{"train_examples": 88335, "image_size": 48, "isotropic": false, "moe": "expert_choice", "num_experts": 16, "experts_per_token": 2, "optimizer": "muon", "batch_size": 256}
Rows from block 4 of a small self-supervised image encoder, named by matrix and row number. Rows with one number belong to one neuron. Each number is 128 + 32 x the weight over its row's rms, rounded and kept within 0 to 255. All counts start at 0. Numbers have three digits each.
After each neuron's rows are labels from the 100 images, of 14848, where the neuron reaches its highest value: "patch colour" is the nearest of a few named colours to the mean colour under the peak. Only what is clearly more common there than usual is listed. The data: telescope images of galaxies (Galaxy Zoo DECaLS).
# fc1: MLP up (model.blocks.4.mlp.fc1.weight, 768x192), inputs 0-95
# fc2: MLP down (model.blocks.4.mlp.fc2.weight, 192x768, transposed), outputs 0-95

fc1.485:203105127126170196113116189143151116118139110136154139132172133097094073133168105148087085137152077092099142180148123164084145162091099136090090090108146150116122164181176154104174172105114113176139178086096157136131130135140135112125056112090139143164149085140120104105186183099143118142
fc2.485:122140089156174125129145130205150173158068124080123099112116127104125159040132174072092117141083131140105126141148104165106152185192116163129082095128203147104133135105098152099126152162165142119108141105145057125146157122106088114128089116051028111152103115181089162158133092159128116092
patch colour: grey

fc1.746:106094129149105152083141131081152124174087127100000100143202085130128114149095087071098106100114133162120142146170130113133147150142116059138132176115138069158108162126099165076115114133099042118157149122132170138124084160155103062073048116160111206116136114150129108102095126127154181122
fc2.746:120149157067149150149182141102043104107126166094127114146091193101145106093130157087116113128099113143133101129145188099109091119169125134085118152123117186115124090125103124097145127073137177172167123161103130160127149124185154118081161130151105111137184173151140109125187098095086034138
patch colour: brown

fc1.664:122150127093163097107098141151095102113137137126108145121103068134142104175156110103041178188138125152156111108143105138165145123078167132170122152127194139090136117148210101097125145050118137141117106084161099127118064162143116130106138094137107110138108180145120152161127121078120122169
fc2.664:137085097127121121146115162145116132185130114139110094112168113165130118124112135092125151130130087151133179138099100087083098088098140077073152192102124114096143114134139157136099137089066110151119114148128102186107037121146230119118113087170048081115089127114149144126118091146133084093
patch colour: grey; brown

fc1.44:094136096085134082143112147152116141079079110104107156116107085098150100127140163139116164057064110144149147094101090099169101106171160175178117114059101108096097156153096094142103077093154121087044170167170107071080083104142069108128139095090090165101091131125120130132074166146069138124
fc2.44:121107049165133106129140135183066143200134145134144100085159133152119159156085175111118125107163143161133104103092162089074123100137125148205129134094083158107132125133087100159142130102133151153139076063170138089102083161159156111120162115149121106108168123209149120139117156149139115133
patch colour: brown

fc1.448:121117145140114064116132145117120142118091140164128103107149154113124140130164103124134091156162190121083096132049175129107107173125155143150133041090113109130137110146154068080151122170083134159104107179189130176096115158148061097142099150101164119098154151109175116134084132073119152182
fc2.448:146079142051074085188131120138078162083127094131105136137123070118120184189148141150170120117148129136158128145196190139131103125187140136152059118130107128166111164137131140115136093137160140133120071102116078079130122182172221084102127191172080091129145152051149160138174180141128162131
patch colour: brown

fc1.658:106097111156140141154091109048154141120109092140092144122098136095081139169108065069115109093100176112164129172135125136134103155079082131075072084138131122142139176142161110089118115132130158161113184128077040136104117160116155049126107150139116175133157159133073176126150060109139131112
fc2.658:167143125176071135119109153093118125165132136139117152085094092134051127150112115131120145152143105107147154138100110192114118117141122104129147155122125114075104215108110143110131125151148165138169135150192140161143126137131147191146156088110157195116179192111202091102196095136154145094
patch colour: brown

fc1.171:200142145155137058133142174125114138123040161108119118222101141114174167147080151110150082042090154102143105133145123117160132138155122135162143078128112101156116116140103166109130101137108091160101075107134147089165133104123173101136101187119091112177154158119113083090160140131083085133
fc2.171:113090141105118125121147131104121120158146127120127151121175136158151090085079109093102135118123107113126169107176159166085153098105160112119101126129186153120165107078136151164117117077109096177143105150204162145089126138193153113100135136165165109145163160130151121147175152078167125143
patch colour: brown; grey

fc1.316:093100136100149158108178128176127098136100134150097136127077131091169157118117109090135112136095102133158163169157094130050113106132133068151148047053082132113134114049103123218127087134154090107126142149124155039122158084103086149110115109101181106135141091129123104104121177128165037088
fc2.316:126173082172180104090152161138145167115122131098120109123155137153122099113127121049129140189098135113171079116065141056135108071074093134178108229104115141137104091107116125083103113153142110173199151126120076163133040126126084170133048045062109110088139111220111114141118087116139156199
patch colour: brown

fc1.712:080151116137136108108137183176164135099121146130170086110072134144127088130210164099120109067100081140144185222105146159104116135128109173152150115104125112169111175127087138185157081145165116139093195141131113157090227145111144107124082141105114144149154145126113126163120128109147111152
fc2.712:112057095104143145073145160098062146160117116134168118105143141114100120103058129113121144119144083152142130083074138082150134138108085156158107146149095159128137145119179147114147112088146198137098101136103148153164090157106136083157131119095134091164107116150148124121130155089154174130
patch colour: grey; brown

fc1.393:080085158098160047091111112180118118125093105131142164107078132099133099072124150097125145138127101113148099109130222130117106125114140143140134134145214142109114125115144152124173142113172136038162096132173068132151077109106141101199132114132134145135140129114197117098081131092089115153
fc2.393:079139150125142147080144144120112120106135099149130102070111179187137151101157117129170194153124120143110126074106077128173135196162098166037126158124125092122128110117115049127210139149112203061075122139120120116201191115130158104138120129119178160138151140158153108130071137199124161162
patch colour: brown

fc1.715:075145177094135141152161128100155140126101113160107168109122159126096038116191124161127134146132108097132140178147159150105069135144145100116121074122138080161121109121135025134173117106179130117162201079073140168094173129211134149118178095140101131133127112158157103161172174111096158114
fc2.715:117141089120104182118105114160128074149103101128155134197112179126146149124189138157125160102122100124062132109098122232091110127151173092150160107140096103128155112096150152090103133098185089158101146135118112109144161095125097133091182105139142181078118140101124086096148153106041168132
patch colour: brown

fc1.764:162080189119147121111146157066131127092154125133162119180145133125072042163180078108169130105131162145085093153110137141135094121151165102143157133148134163159129120069119128100136064138116147148028180124153117142150106094108131087122162145090162107108132223107117107121170088090107121142
fc2.764:107140166081112118118119141216129124162120133110139100136110114120042120128083158088126122179165154133140092081149099043121074100202114120157117010144101130129111171170077122109142104149163167130179171102143136140168152106132116117144127126110146099149139165059164156162146118110141155139
patch colour: brown

fc1.310:095132076080159233146089114131088078102118137149095174069151128112126129153114127149094133152089165165113125121094093144160123120159114140193132102101063132124093147134143146173182111109101150135079109131152143163186107124087134171074070146065108111082143063126121140133149115092089151097
fc2.310:156138192115135182164091117114089113107093134124116116092085167128129189151129137110132156217126205126157115084179130190176153170157096162100137143154111126100146161159089098109164111161076205095130154100146163147118176113165144144154043134156099113134114099185134099113107146114118146154
patch colour: brown

fc1.157:159123121100109141128083133089173162116087151179112114162199130120158120138094130128159144156136178136070106127134132148115159055114140118148134074114102129092114119214163134126114076158143175137107141145198115116148153097194157136198147152101115186123108114144190128152094104086147122133
fc2.157:120112100104114085144110126079098119127211153120175164145110148145137154147118126080136163160122099093195117118141146107101118199082099150132096055106127169104128145132158173160078117088135112123126096168063086142133111178108119112112156118138130048175105139065123141180170109145141149076
patch colour: grey

fc1.114:169115101151145120156020114175139045084082145081107103127098164089088123175156104178108144136124162121150092104139115126086133141111150135123109127216166147143123160176145133192148138157150187177175139145126126131144125099166175121079095182156019166129149123175136078106090114102132089150
fc2.114:103167133098128146106141093125092144103104144148097109048100065129116127189141149109111119147137111156170122141123094079149085140160148076125146133116149118129110109106131105142135110100154167187090122171115163115122133156159113104097118119151182153151150102154103158145171096103141156183
patch colour: brown

fc1.766:170100120167173129185152151112148129126216132123151160146217103141100126083114149122156066107118129199106096076114139134090108140092061148102106124102182110109147142094095146138139109111156101067128128189095090136112193108112124110112116144115059113135143120134187090130139111134087114117
fc2.766:125123113161112143149128106137091097170161094102117101128203230158161147150111160113124105204166097155039095143127137155135117081153117069125171105114113190172128154064178116128160144129195128093173126088160122106106019116197113113130077092192122138128112107131122148133165101094167082141
patch colour: grey

fc1.584:198126097107126113133187119188197130114075176161145121120139163122173090126134150119135061094153049148119123142102099096115133108167169154120205117116142113103181180156112138143157116159129125140207089132105181113142162085117157130138122124110151132104135163102190071148128162137111112140
fc2.584:136118126104118151155098164170186086117156117150116163165154102113101108127075124156134121069125116161111145173110148078124173094185105121068141179060082126106110198153103085123124164054097187125138103097183119179131143108157148095152110104175144116123100102190116150149134125111147124149
patch colour: grey

fc1.92:129173164086182058136121121093037177120090103134091070081105152160108085172075093141157184136151101128080113149136177168110158116075136164114142079127158116118165086179155111080087143073085148131162138147157112113097092160145084169133146107144074104122093143098153144100131126098107146153
fc2.92:168137148184106152132077139162096110119118116137122123125130130148139140172116102103125139042047130127147125110103168124086156061025141093106146240137101166086058149123133150143091102147098101072139130129191122096135112138160139096086133084121160136144191117186142103113126146139129163102
patch colour: brown

fc1.78:123122143108146125161098104113150104083132132152110115094144100091116186117121170137093162157128165128128106173066157135141084154116096206096102125153136120096097126116106159135147095126058142121144166060155118156112104131109132137129091201112172158136106101124124119142207199084138077159
fc2.78:136139139081181097128131135155124118192176098048088175177167175164157122150209114134189153136107101108135062173187118114123096146117139118085158082108110171181162073122127104063161149068155127104193114079166099137084093113153081121134122077121108140152123108162091133093091125070128157073
patch colour: grey

fc1.685:105117087084130144152128201140101131110178088159099126125077136143130145163207154116096131121153106153137136117154159145082142146115145178138062119101096124160098158137119075075139110107135127109106084147097151127079164144154135144022083132155148124118121106121148103160164133117134122154
fc2.685:073097095133146164101212126110127093154120096151102144105111097127119102174120137213109095069153079132103113101096135179149076157134141112123114183049090169092121129122149140115132127145151101152122131139155143130125124064101163104083148107112176165168159140146101087095180082126092180125
patch colour: grey; brown

fc1.351:070070091135144122139128144158136108101171136130076121131119173132112175146122172107167126054093096120118102086137116133121123214171091135159050103138105119138095097114124183110139104099175112117099115135131156144156118128156156150077049121078092098100123108139219118153078146118112098150
fc2.351:170141132129164170194093124152109158102071131141139142117127120099127095132144101133124133101141095149129163060130066139094097135146133136127127147164136168158179116130130162188148092141151113136173149065147120135106187197196106210188146113120072161124142153125118101162077096106085106111
patch colour: grey; brown

fc1.271:177099152161170071112126104105130098062103181145140104115215128121121118148179135131094180104151100096110153088114104118087132077123121143116118073119126164115139125168148158138106115170106128158094109156140182041064114090117042110100103106129158109101108153078148137134163121155144157089
fc2.271:152133110118112078100115120171142079143094122142125149085147140156152100122129139135109180138118078137104131132125113145137115150099080000160129129106084191147122151105116143092144146106106148133218111181157054091128020058131176149086099097177102127104142104169132095141161158089120103154
patch colour: grey; brown

fc1.408:164114105111208123133127182150103166148075118163129166136141136138150102106171168092116167195141149125075103171107139158129085123116162141136120126117108176131159181129131190135140175126123167089131151105153115166080096123096158071082120124046102111120125120161098137120102152044106114133
fc2.408:148137131119195107108117143151160211144048081102106151151135167124116169157055136148152165156116090194101152146115120067132153155145103111152166060162097119169073152126082138188204163077155171031127135125136141152135166097131161135140103133156134107149150146176106158131142124135137118105
patch colour: grey

fc1.61:141090123190135113117121139143142137119118135099099127114140043125094114151125126105122125128115108152138135113139133107193191107133102189201091061133030112094130169139106117125147114093118120091126146104082103098106040016110102102112125157142150168108108139148096073098145120087136186145
fc2.61:152183129123143123142080164128114118119101121179137107135116133132134183144156096106141125108172136092086113108138141148183067140183112173050084047132150118164110125146128152129108165146114161093097119170027096133100139097131091106121128153099122157129109109138114096105141120147137129137
patch colour: brown; grey

fc1.458:176141099088142145141125138160166110116177150126138129097167186132220170097138151130150077101109076171076117147091081127102149109174126162132141107158103069067143168134066146098134102090126111167133091149145157099128135093134164106179116091102157151121106168150203135141197103054172113148
fc2.458:186133112143109098120094159137159113129151144141092102109186191142105107135105116100216064140114113156077093120107166074132158084097088098098169127094116141107083167163140141119115159104100088143170136098154090162121092152166100145207121133112087064131090136141135140134140103113132139124
patch colour: grey

fc1.522:069120157074142101151141107142122138122100175112108123132172093185163078105147165120113166109139135129130102148079104095175130150134186167141115177071104186171134150136096135094093123136081110087125188117158084090157127130148055091118102136101118091097124062111156184134150099211116105133
fc2.522:110168110080182135094081127088091178109113109100127156100186208088106096129217108148110145084144151109173097141141059075145107109141076173148085137165105113165106148118150114122124183075113139101123106197119124106092077186139121139139099096159089104148164132032148126116104104169120092171
patch colour: brown

fc1.301:121103138111137089156152123144137094181143162167123170131121158154187088196095108085093154113128182111119123139066193119142102145134148115132127156119171130110158127190070166106147172125066130167190158149145127165133141180132134111133138193091104163131122129192137148093113114236154146113
fc2.301:125087111093096145132074152113130125090123122107121161121115115137077056116150091100202140107150140160103110167142137056116082123099129148118155234140143157140154122085130097115138157085127120101114121198116118130130112031103113114143125165151118163202121100177127128146076134140158095135
patch colour: grey; pink

fc1.662:125166122134155222154133106121109143116134134136072110144156131112113140129176066165137096118167154115148177136148125105119112107129121121144162123156051104112109093143148062076142103144152109122158154131068116126086163141124114113032185139098102147139103134139114136158136139124149131128
fc2.662:127141120154144182151179142104092113141162111136117136159132140166107044140104147144112136122125120115155110058122126175143098139139172084160146173081198084142118113151131191146125100105125138199141075192163098112097226167180130120075174120124201157126168121141146072114148132132139111108
patch colour: brown

fc1.462:109150128138225190119140140153145088086074119143136146171127149143114095115219128148134165098091120117141135157144120103091161114087143128148139136138122087163128111134102119065128144091134130069150129155074068146157181177116169129118114168120108145150142062123099144161193151098090124161
fc2.462:144163164159232114158147097067107161187097065020156152119145147123116148151078120136094133149137167123161193134095107094150131087200160090109118059118135104110077127138164178117124125131181162159143121156085133137109153192174112140155155104120046146146155135089121113169108126103119144159
patch colour: grey

fc1.303:154114171066213086138120135090137082134194161213124128089170175116150072149159131150134126077143099169086074106141058177062108106103107124093129053190130090187149106127133131125157112100116099126149163131145142156146117129129109135133117193101120190119147134183189141129151091130133121166
fc2.303:134108102134224145095137132109054132122132150031150127106103165097166100132164146129188150115078093134078151094136093180125098112171178176153172068170110158142153091047172105135085134117144118119136120192084145113103168155135111202077065161171114127088065118126100139192142170137108130135
patch colour: grey; brown

fc1.641:145162099171126209136111157119040127071149130113166033105158160152132138116164059169116159165189085121121101101124154159126134141013135175160124131091130146098105091156143113150151150104098155096161120113138112118093125117111136154192110146126096144086116081111078120125142125141115176103
fc2.641:092119109143112097149125126145161077122120123121144108131171134123066109115174102111165160116117116170112111152094113151119135073110140080144137167156133062095141140070087138114117112156115130220166131137215150106155115084130134100066090060102108096146136132157127088122150069115145059118
patch colour: brown

fc1.123:154111145132091166110099252145097146130160113105123136126135086109104072157070113188132138101170075125160072106172126023125195137145108155152119086146167127138087149115121099145138147176103135103140117128089140108155129169165145166155096126143105159126141035140171152137100059095160100143
fc2.123:107138087160153131127091123114249119168124133095124116127102115120108169137140084162087100152093155108187118078099128132122115170106112152132137206189083108118135137177115151208102159120107106066177089118150132104147180162075132142112134109088123111153125103156144144150110181189137156112
patch colour: brown

fc1.510:130149141099135080097107129109080182051040100180126107086109146142105081116089098113159160149108145126025108100105120128091050095131115174136144105103097135111129121100104116114128176057120149138132157122071161148130127137130136131124129153132196104063099057104088123139122127059122103154
fc2.510:131150119087129191218154129105096150144161140053141095116108103061118104164081126104102123082108137130146128088130126092123069169117140202117136170124131158084153091129157160116095152106095125101150114150142162125142153140129099084127158133139165151133151122105119114105141158136176113103
patch colour: brown

fc1.182:151150179133154182157097147136138165102173077063071151024142138156179054135120161150152148064125094130149111149128129123091093173140124146158151120110125113100156087114140164096112156114156102139095141162093167136165128103127099134187104138139161113188097103165097101155132094105121084136
fc2.182:138091157168120149145113130155138116134174124147133143129086094102110148087120091113109144091129132110044063181070154153179127115209167079175100225134166069156133168154118124159100120115104181136155115137193118151166177145155151187122126095166168143174133145213173075144173158150138124171
patch colour: brown

fc1.548:142079098101121089147149143102116063186078147122116155111174090117167168145161101132126095098127120157155116181161132098113220096129118139173103081110115139122161103130109086157129127161156157122151107139157162087160090120153114063152149157147120131085162161137102155097113152091107168095
fc2.548:074139102167149120118097166118108106144135167157141102076167138120130171099164148118138155156110157151116167079152123110095094095064131090111144218156072178096098140141133099129100148139124108100091162157103162135099121109145142114117156122084168093120153152054110174129076117164132141134
patch colour: brown; grey

fc1.506:152123193164113089129129176172066059076139104128085090155160082122146097118162167082085116078130135112126118131087118131126123169124108063135062143136154166107145099137103133083134118151118139155031160152184068091075131105168078127117107117116143132115168118142119136152145076148081149095
fc2.506:147198130165135104108156167182122117144087154131104080115155191126141079112139120111102125116102160183180132135115136136118146102125099122147114137088171049144121138130159152134127085170104189106127147103188114063071184118099159129082130138095150163090148112118143159096102094128165160145
patch colour: brown

fc1.174:110077105126156089141123113099112138083157078220104176101123091132151167039134140129093082105092146064062154104121109125111160149137092110119153149113133109114104143226127128113141121070150127169172101153136181180127090148094167127109136126150086118129155194127160086152111147121138142115
fc2.174:164117146097139141139126165170073116090187133056114116103106171164140176104133176074157085132159163117132134130063170090131100167123128134067169147114130145132169111100112074112113111153102196177048143081094104131117082154110113100114100125148159169114145096084079179107108127095125127104
patch colour: brown

fc1.9:130154109163185100123127162149132146110117127188164181097176141092119070127145172104126144141106138122029115106094067157142151148102158127125150156108180116168101133232212153085129123104142133164156159080126137172118140121147181163121030125082115125138111059133169141137170145116125157135
fc2.9:102123109141174142120152156135133182170045119037124112154117171107102175136061129056069157153081195124143089170110148155144156085112054140150114076155142132160107152153100127114136132125173120171149139164112133132131174180073151142136069100066118099138132123123078140114095128140106101120
patch colour: grey

fc1.16:092144224076120097089147103076156172119126122166120078109102164139133078108108196140154153111109156124176139140095105141097120165170151217174093087135133127163146160142117125078130078160094109107095176126145053130155137095141116085138134152137138135132130072123100145135170105115155076127
fc2.16:124130137106104149151134138075111094147121186155129154141070140130100193069140157158107081144124102139102177170208129179090066145127157184144179132106140081160129125158198101153184152069154114122115080059096098147099105106139141147149180089123092135144122138157100159137133156122105083131
patch colour: brown; grey

fc1.698:112118135140176102105165115131088129141079132117136122107102128102166115124085136128151098121126099140089118125116093141127143079098104128098112137102034141079106124117131100147146115165165111111110126103028176121127085145117136094155068074113228105114148123109173119117050088111113157144
fc2.698:144120124105133100105179168116070121091171116135093088122106165158091123097092142137139108122142133108089158150171086155091105136083131143116137032136099145102137155183148134120142125080217134113142104184122097167129172241130101111153113152110135132140146075048119119124164150100118203167
patch colour: brown

fc1.701:109098159164168112159141140111124108077148153118068130083104133125130092064171149047139186098172179128133108151097170100136152157111187144146144132129109182094178112098079128077087097152137134152129115064143141094096135124134125141083065114157134179097081138098146121157148166184088168053
fc2.701:150207137132159138172121111119111071141145173067167144125171150122096154102150113118175103099089162135092141191177153128151147125122096095156147075113141143130083120150159114132138142066089113156159146156143116141034101165106144084115133116082119080135123109082129166077120112148117158114
patch colour: brown

fc1.57:087131229127107121090133066191123111111056136123146173125102173098145104147182160132102142110130126118121154146119153121133155103128108123124100095138081133121175151084150176160159116096154156121095204132137109132070077135140114092225140126093120127162138160126122129047130117064103155142
fc2.57:118111139114099180080134109156139140106143133134129099117101110126163087147185106129135103137123061108168111129150060194120106196110130132117104079134153153114100165179132158160119160143146057148130096109126119066123158176084134126078114155090093185112128135163149105155117160102080173106
patch colour: grey; brown

fc1.33:114200118122143071114126153109151116118102114146130070104127117118068067146100141123075152107108058079096136107122145074144078110181171104121156126104121112129134102127088149113115092120134180115113160132076183081088142098100091173117104113133151136110146066095106117085141140080115116079
fc2.33:154112132143168112148148127094114101172089120120148110144138147139142112144093099139153166105092157146168147130039158129135142161119097061167138153111104190136120169049172164093012107069178142137244103115137131163137173147085137088128160070113180142130140113181139107143176110181159116089
patch colour: brown

fc1.521:159093090239130065147039141121108160150102106113107139090139113159106110120129115135094136139151149185094066109117119167131094154076106148122134122104083178147126091161144142072099154125063080203089176158139132098127076092097125122117087119127117129141058070152157105134136134120112073133
fc2.521:109141185124121066124136134078141168165115138101088142154136245139109142138103099098170098162164078200080107168153122113144107122076088076132062165133164121174170154117148182177097127121108119085211061151143069186078096104103098121143111085134133131135123132156084155161157154147108160115
patch colour: grey

fc1.277:078090117076142122105106110115107139150104154106097089148154103068111158107125133084123158152115112182126108094131160123101165119132129141163126072135123105119168141126088119112109092154231123080034135098153183144103135126128067103091084098104153126133082122119137173149076114064140148141
fc2.277:091071111132123146138125116105099119152130106101116121166133138134151158175122118151120184139129066214200175073120101069113089120056120105085154127078107218126114089178086129110078139187131165113133094134153101138101140183147221128132129104092115161094140146119145090077092201086113141135
patch colour: brown; grey

fc1.280:112119074093172145121108114142177122146153104116131138091111116102152181129109116135165087138108093086118113130157078115143204107110103160110063084117120102072147166119089089134154209127187152171128097133136132130115176118105167081141084131154124125187142093163049117101153133108174096120
fc2.280:160141105205138088142115105140154156124115135055128119106154099136069087151129093090145080111149121097197086127114111171099146123108141108120094147094150044104064191166119122088096111182136160093136100186140077075147087154055106133126176114080096125170142136094086067133090143136109125149
patch colour: grey; brown

fc1.313:169119090096132132154134150087113147089204121160156165139185132128100087150167180141111072098107158095052074146118093198088109147114127121174067095118087181118126132092114153127133126095172130141104090154115111125091154099110124088112123147119121093134141116112133091159118102160103155111
fc2.313:114141126119095190096110147151062135151121083104115182125121185112117111142089158143078134158129074150107107120125151154160135119115111071111136152158201172132097157095125142167132129110192114132174097156115161100111163157091138123153072080086165170127169115106175143101136105206095109135
patch colour: grey; brown

fc1.672:093142135133161051091126046079143083099160161117078113130154107155135128129121030095078101172147194139100146112082133107122171131105118115100131137155130180187147147151084147088133119126131085109098156115145066172141114109139116077100113116076129139101123077134103100101208057103101176161
fc2.672:127115130126134076072082135158148183147109102089161144160198141139094136151126117153166129160110129119143127144185128105086139137175195140105098087099163068137155155116113071118105135119114144112176099132152124121119212159119092193141089103118130136147141125069131143120164137139178168104
patch colour: brown

fc1.81:155103111134128102132137151086151107121152137098071075142113170161098147178152094092159113104118144130121171115147146176083104148086111175142119071113091138150085097130188113054076150185158076097124173133084137114195118166113106097121082131191099124136165119141137101146097133129074100100
fc2.81:094184155164121159110101137075151100147077153158105176156107103119106168164082125173102165121130108158178146133109112118148118125091113178092129191132104104125175148134168151206150102084161067104165188140109136133104183106140100159092183134185083119083159102169095128121084158070167135100
patch colour: grey; brown

fc1.299:128115161202102108124154116151080101108145127153062161108117155118135115139123148122126084198110137157130140126079081095131122131135108123137089026115088086148160194079157127134117118090149122125023156127160161104172124072126183103126175109074185124113106120179151129111099106082113113122
fc2.299:149139063138102101109116102136066172168082141109132122134082175163114135174124138105124091156195098215125126159132148091110126139091083146126122103121111155181075112149137121153148109170108095124199115063192093172105092164178101140104074054087122129092138149160188157182116113152082162123
patch colour: grey

fc1.286:143111135153183085147184121195130072093116145170077131092151130116138105159167113142118085121123127150216124090116123101117097155108152096138147098118139076236108115133143128097116149064117164085122128124112150163088134121175201129122111153132137118143151176172193128130133204088095098124
fc2.286:166108122107145142123136115160100099177100131092150145201139205146174137215119113141090159115158107146100159086208092146092077118123136156103174097154116148147137139085119132144115135138127149072171119113237115112132135140139157133103108076142113156124156148167150139125160156125134139189
patch colour: grey

fc1.170:097147106085079099154148131117125151148057153113116150193196161139166109115143128149131126152125110076116201102105073139079124129132111185141142080121137147118166098100117119157131119164134120110117166187054079126114139192152117132081112070149087145123157103135141169157176140134123115089
fc2.170:095122116133104093138127119151153122145136135075080134108136128101104098138155162144090162142132154104164057111210127126169184174150175093117115233057112170085116147178082087092082123078149108091148159120148170194145111119181175087099123071132123096122111095160100133149126117202115158067
patch colour: brown

fc1.207:148167139172135073120099206169073154138077096130157107101121157122113079069108173143136129060107154117067130057068142155156101205122103116153158149123173090116125095163130113145124149142068117123131207124144085152109122179184164159146060111154103177115071073130137125125128132117070156117
fc2.207:127127101133124153136126099158109179123092105102138103095107073146127125081044107080116108085101137140133120132121114120129104135084157151169109169110096079135159100096068153103115117176081139103109147163100055147114154102025127118089140145063147149075150146115081148134106078121143182124
patch colour: brown

fc1.626:158103096084122142156152135128165138136105134141102159125143150135131166109181137092174132109150124123077150137145107078062112132137087107129105092170176131179183095146145123063120130145188149096127144135131112161188186123125164062080131135110115142123109184148067112162150130098133122060
fc2.626:093141200156107085084139158063153180090074120150142123095182178156084119138084121135128133124122120172143169142134118170118104118182116118119091089143159095107118118101145167162142160146178175070105121161100139109140095113110083149196222109093096131140148111089113102096107146096107140100
patch colour: grey

fc1.748:135077150097255102121152157121137086171117155170079111153147137102236149168170107133143128103130121148156139098165092087077100119119111089083118044136102161179123101113140136101145163097121114090097155136166107159134079091091088093104084133148143109136136100157160105093117077086136080174
fc2.748:152108117135249099105115168151119125094131111012107101114147079146187093115147142167134149165102133143136124111095105118127169042157087143112168065096068129161122144087074133130138085162095126112135129197132102131138195140091126102119113175124057111067145116134092111194174106144149128147
patch colour: grey; brown

fc1.451:128111119103100097168156138155160106146185169161115094088146090108122114140212093120107099142119136060160075160197164148114141118115145123144181129137114039068186123087123089110156119136107118115116156083154204129124028077134131093167111118141175126153130123173126152112124136112111124148
fc2.451:127105117147125172118170077124137108126138155121104079122151134114133145100198140083121112101101101091183135098148176165153101063090121068158139215124099089104153146113174129136113145142119140133159122078159107109118047146152206095111103167141170174146124129105114108129137166095107143110
patch colour: brown; grey

fc1.164:071125080116136086163161090095076108082141137177148150060144170112099109128114122047083145132137111151091097117092043142108130162092124184155172099114131088096131120148146126160126138149082161132141127129149141120110098136049161147118073175090150139139106103130175128107126149105108079112
fc2.164:143085124116152084164132109104091137131140160110137097086102129185092163178150128113181091162144111089088146161191109151104091179161149122101147132108141206156124145132083081139130194141099172147162076147149132133122089134095120153132067104183109100117133136067138171105126111152110080141
patch colour: grey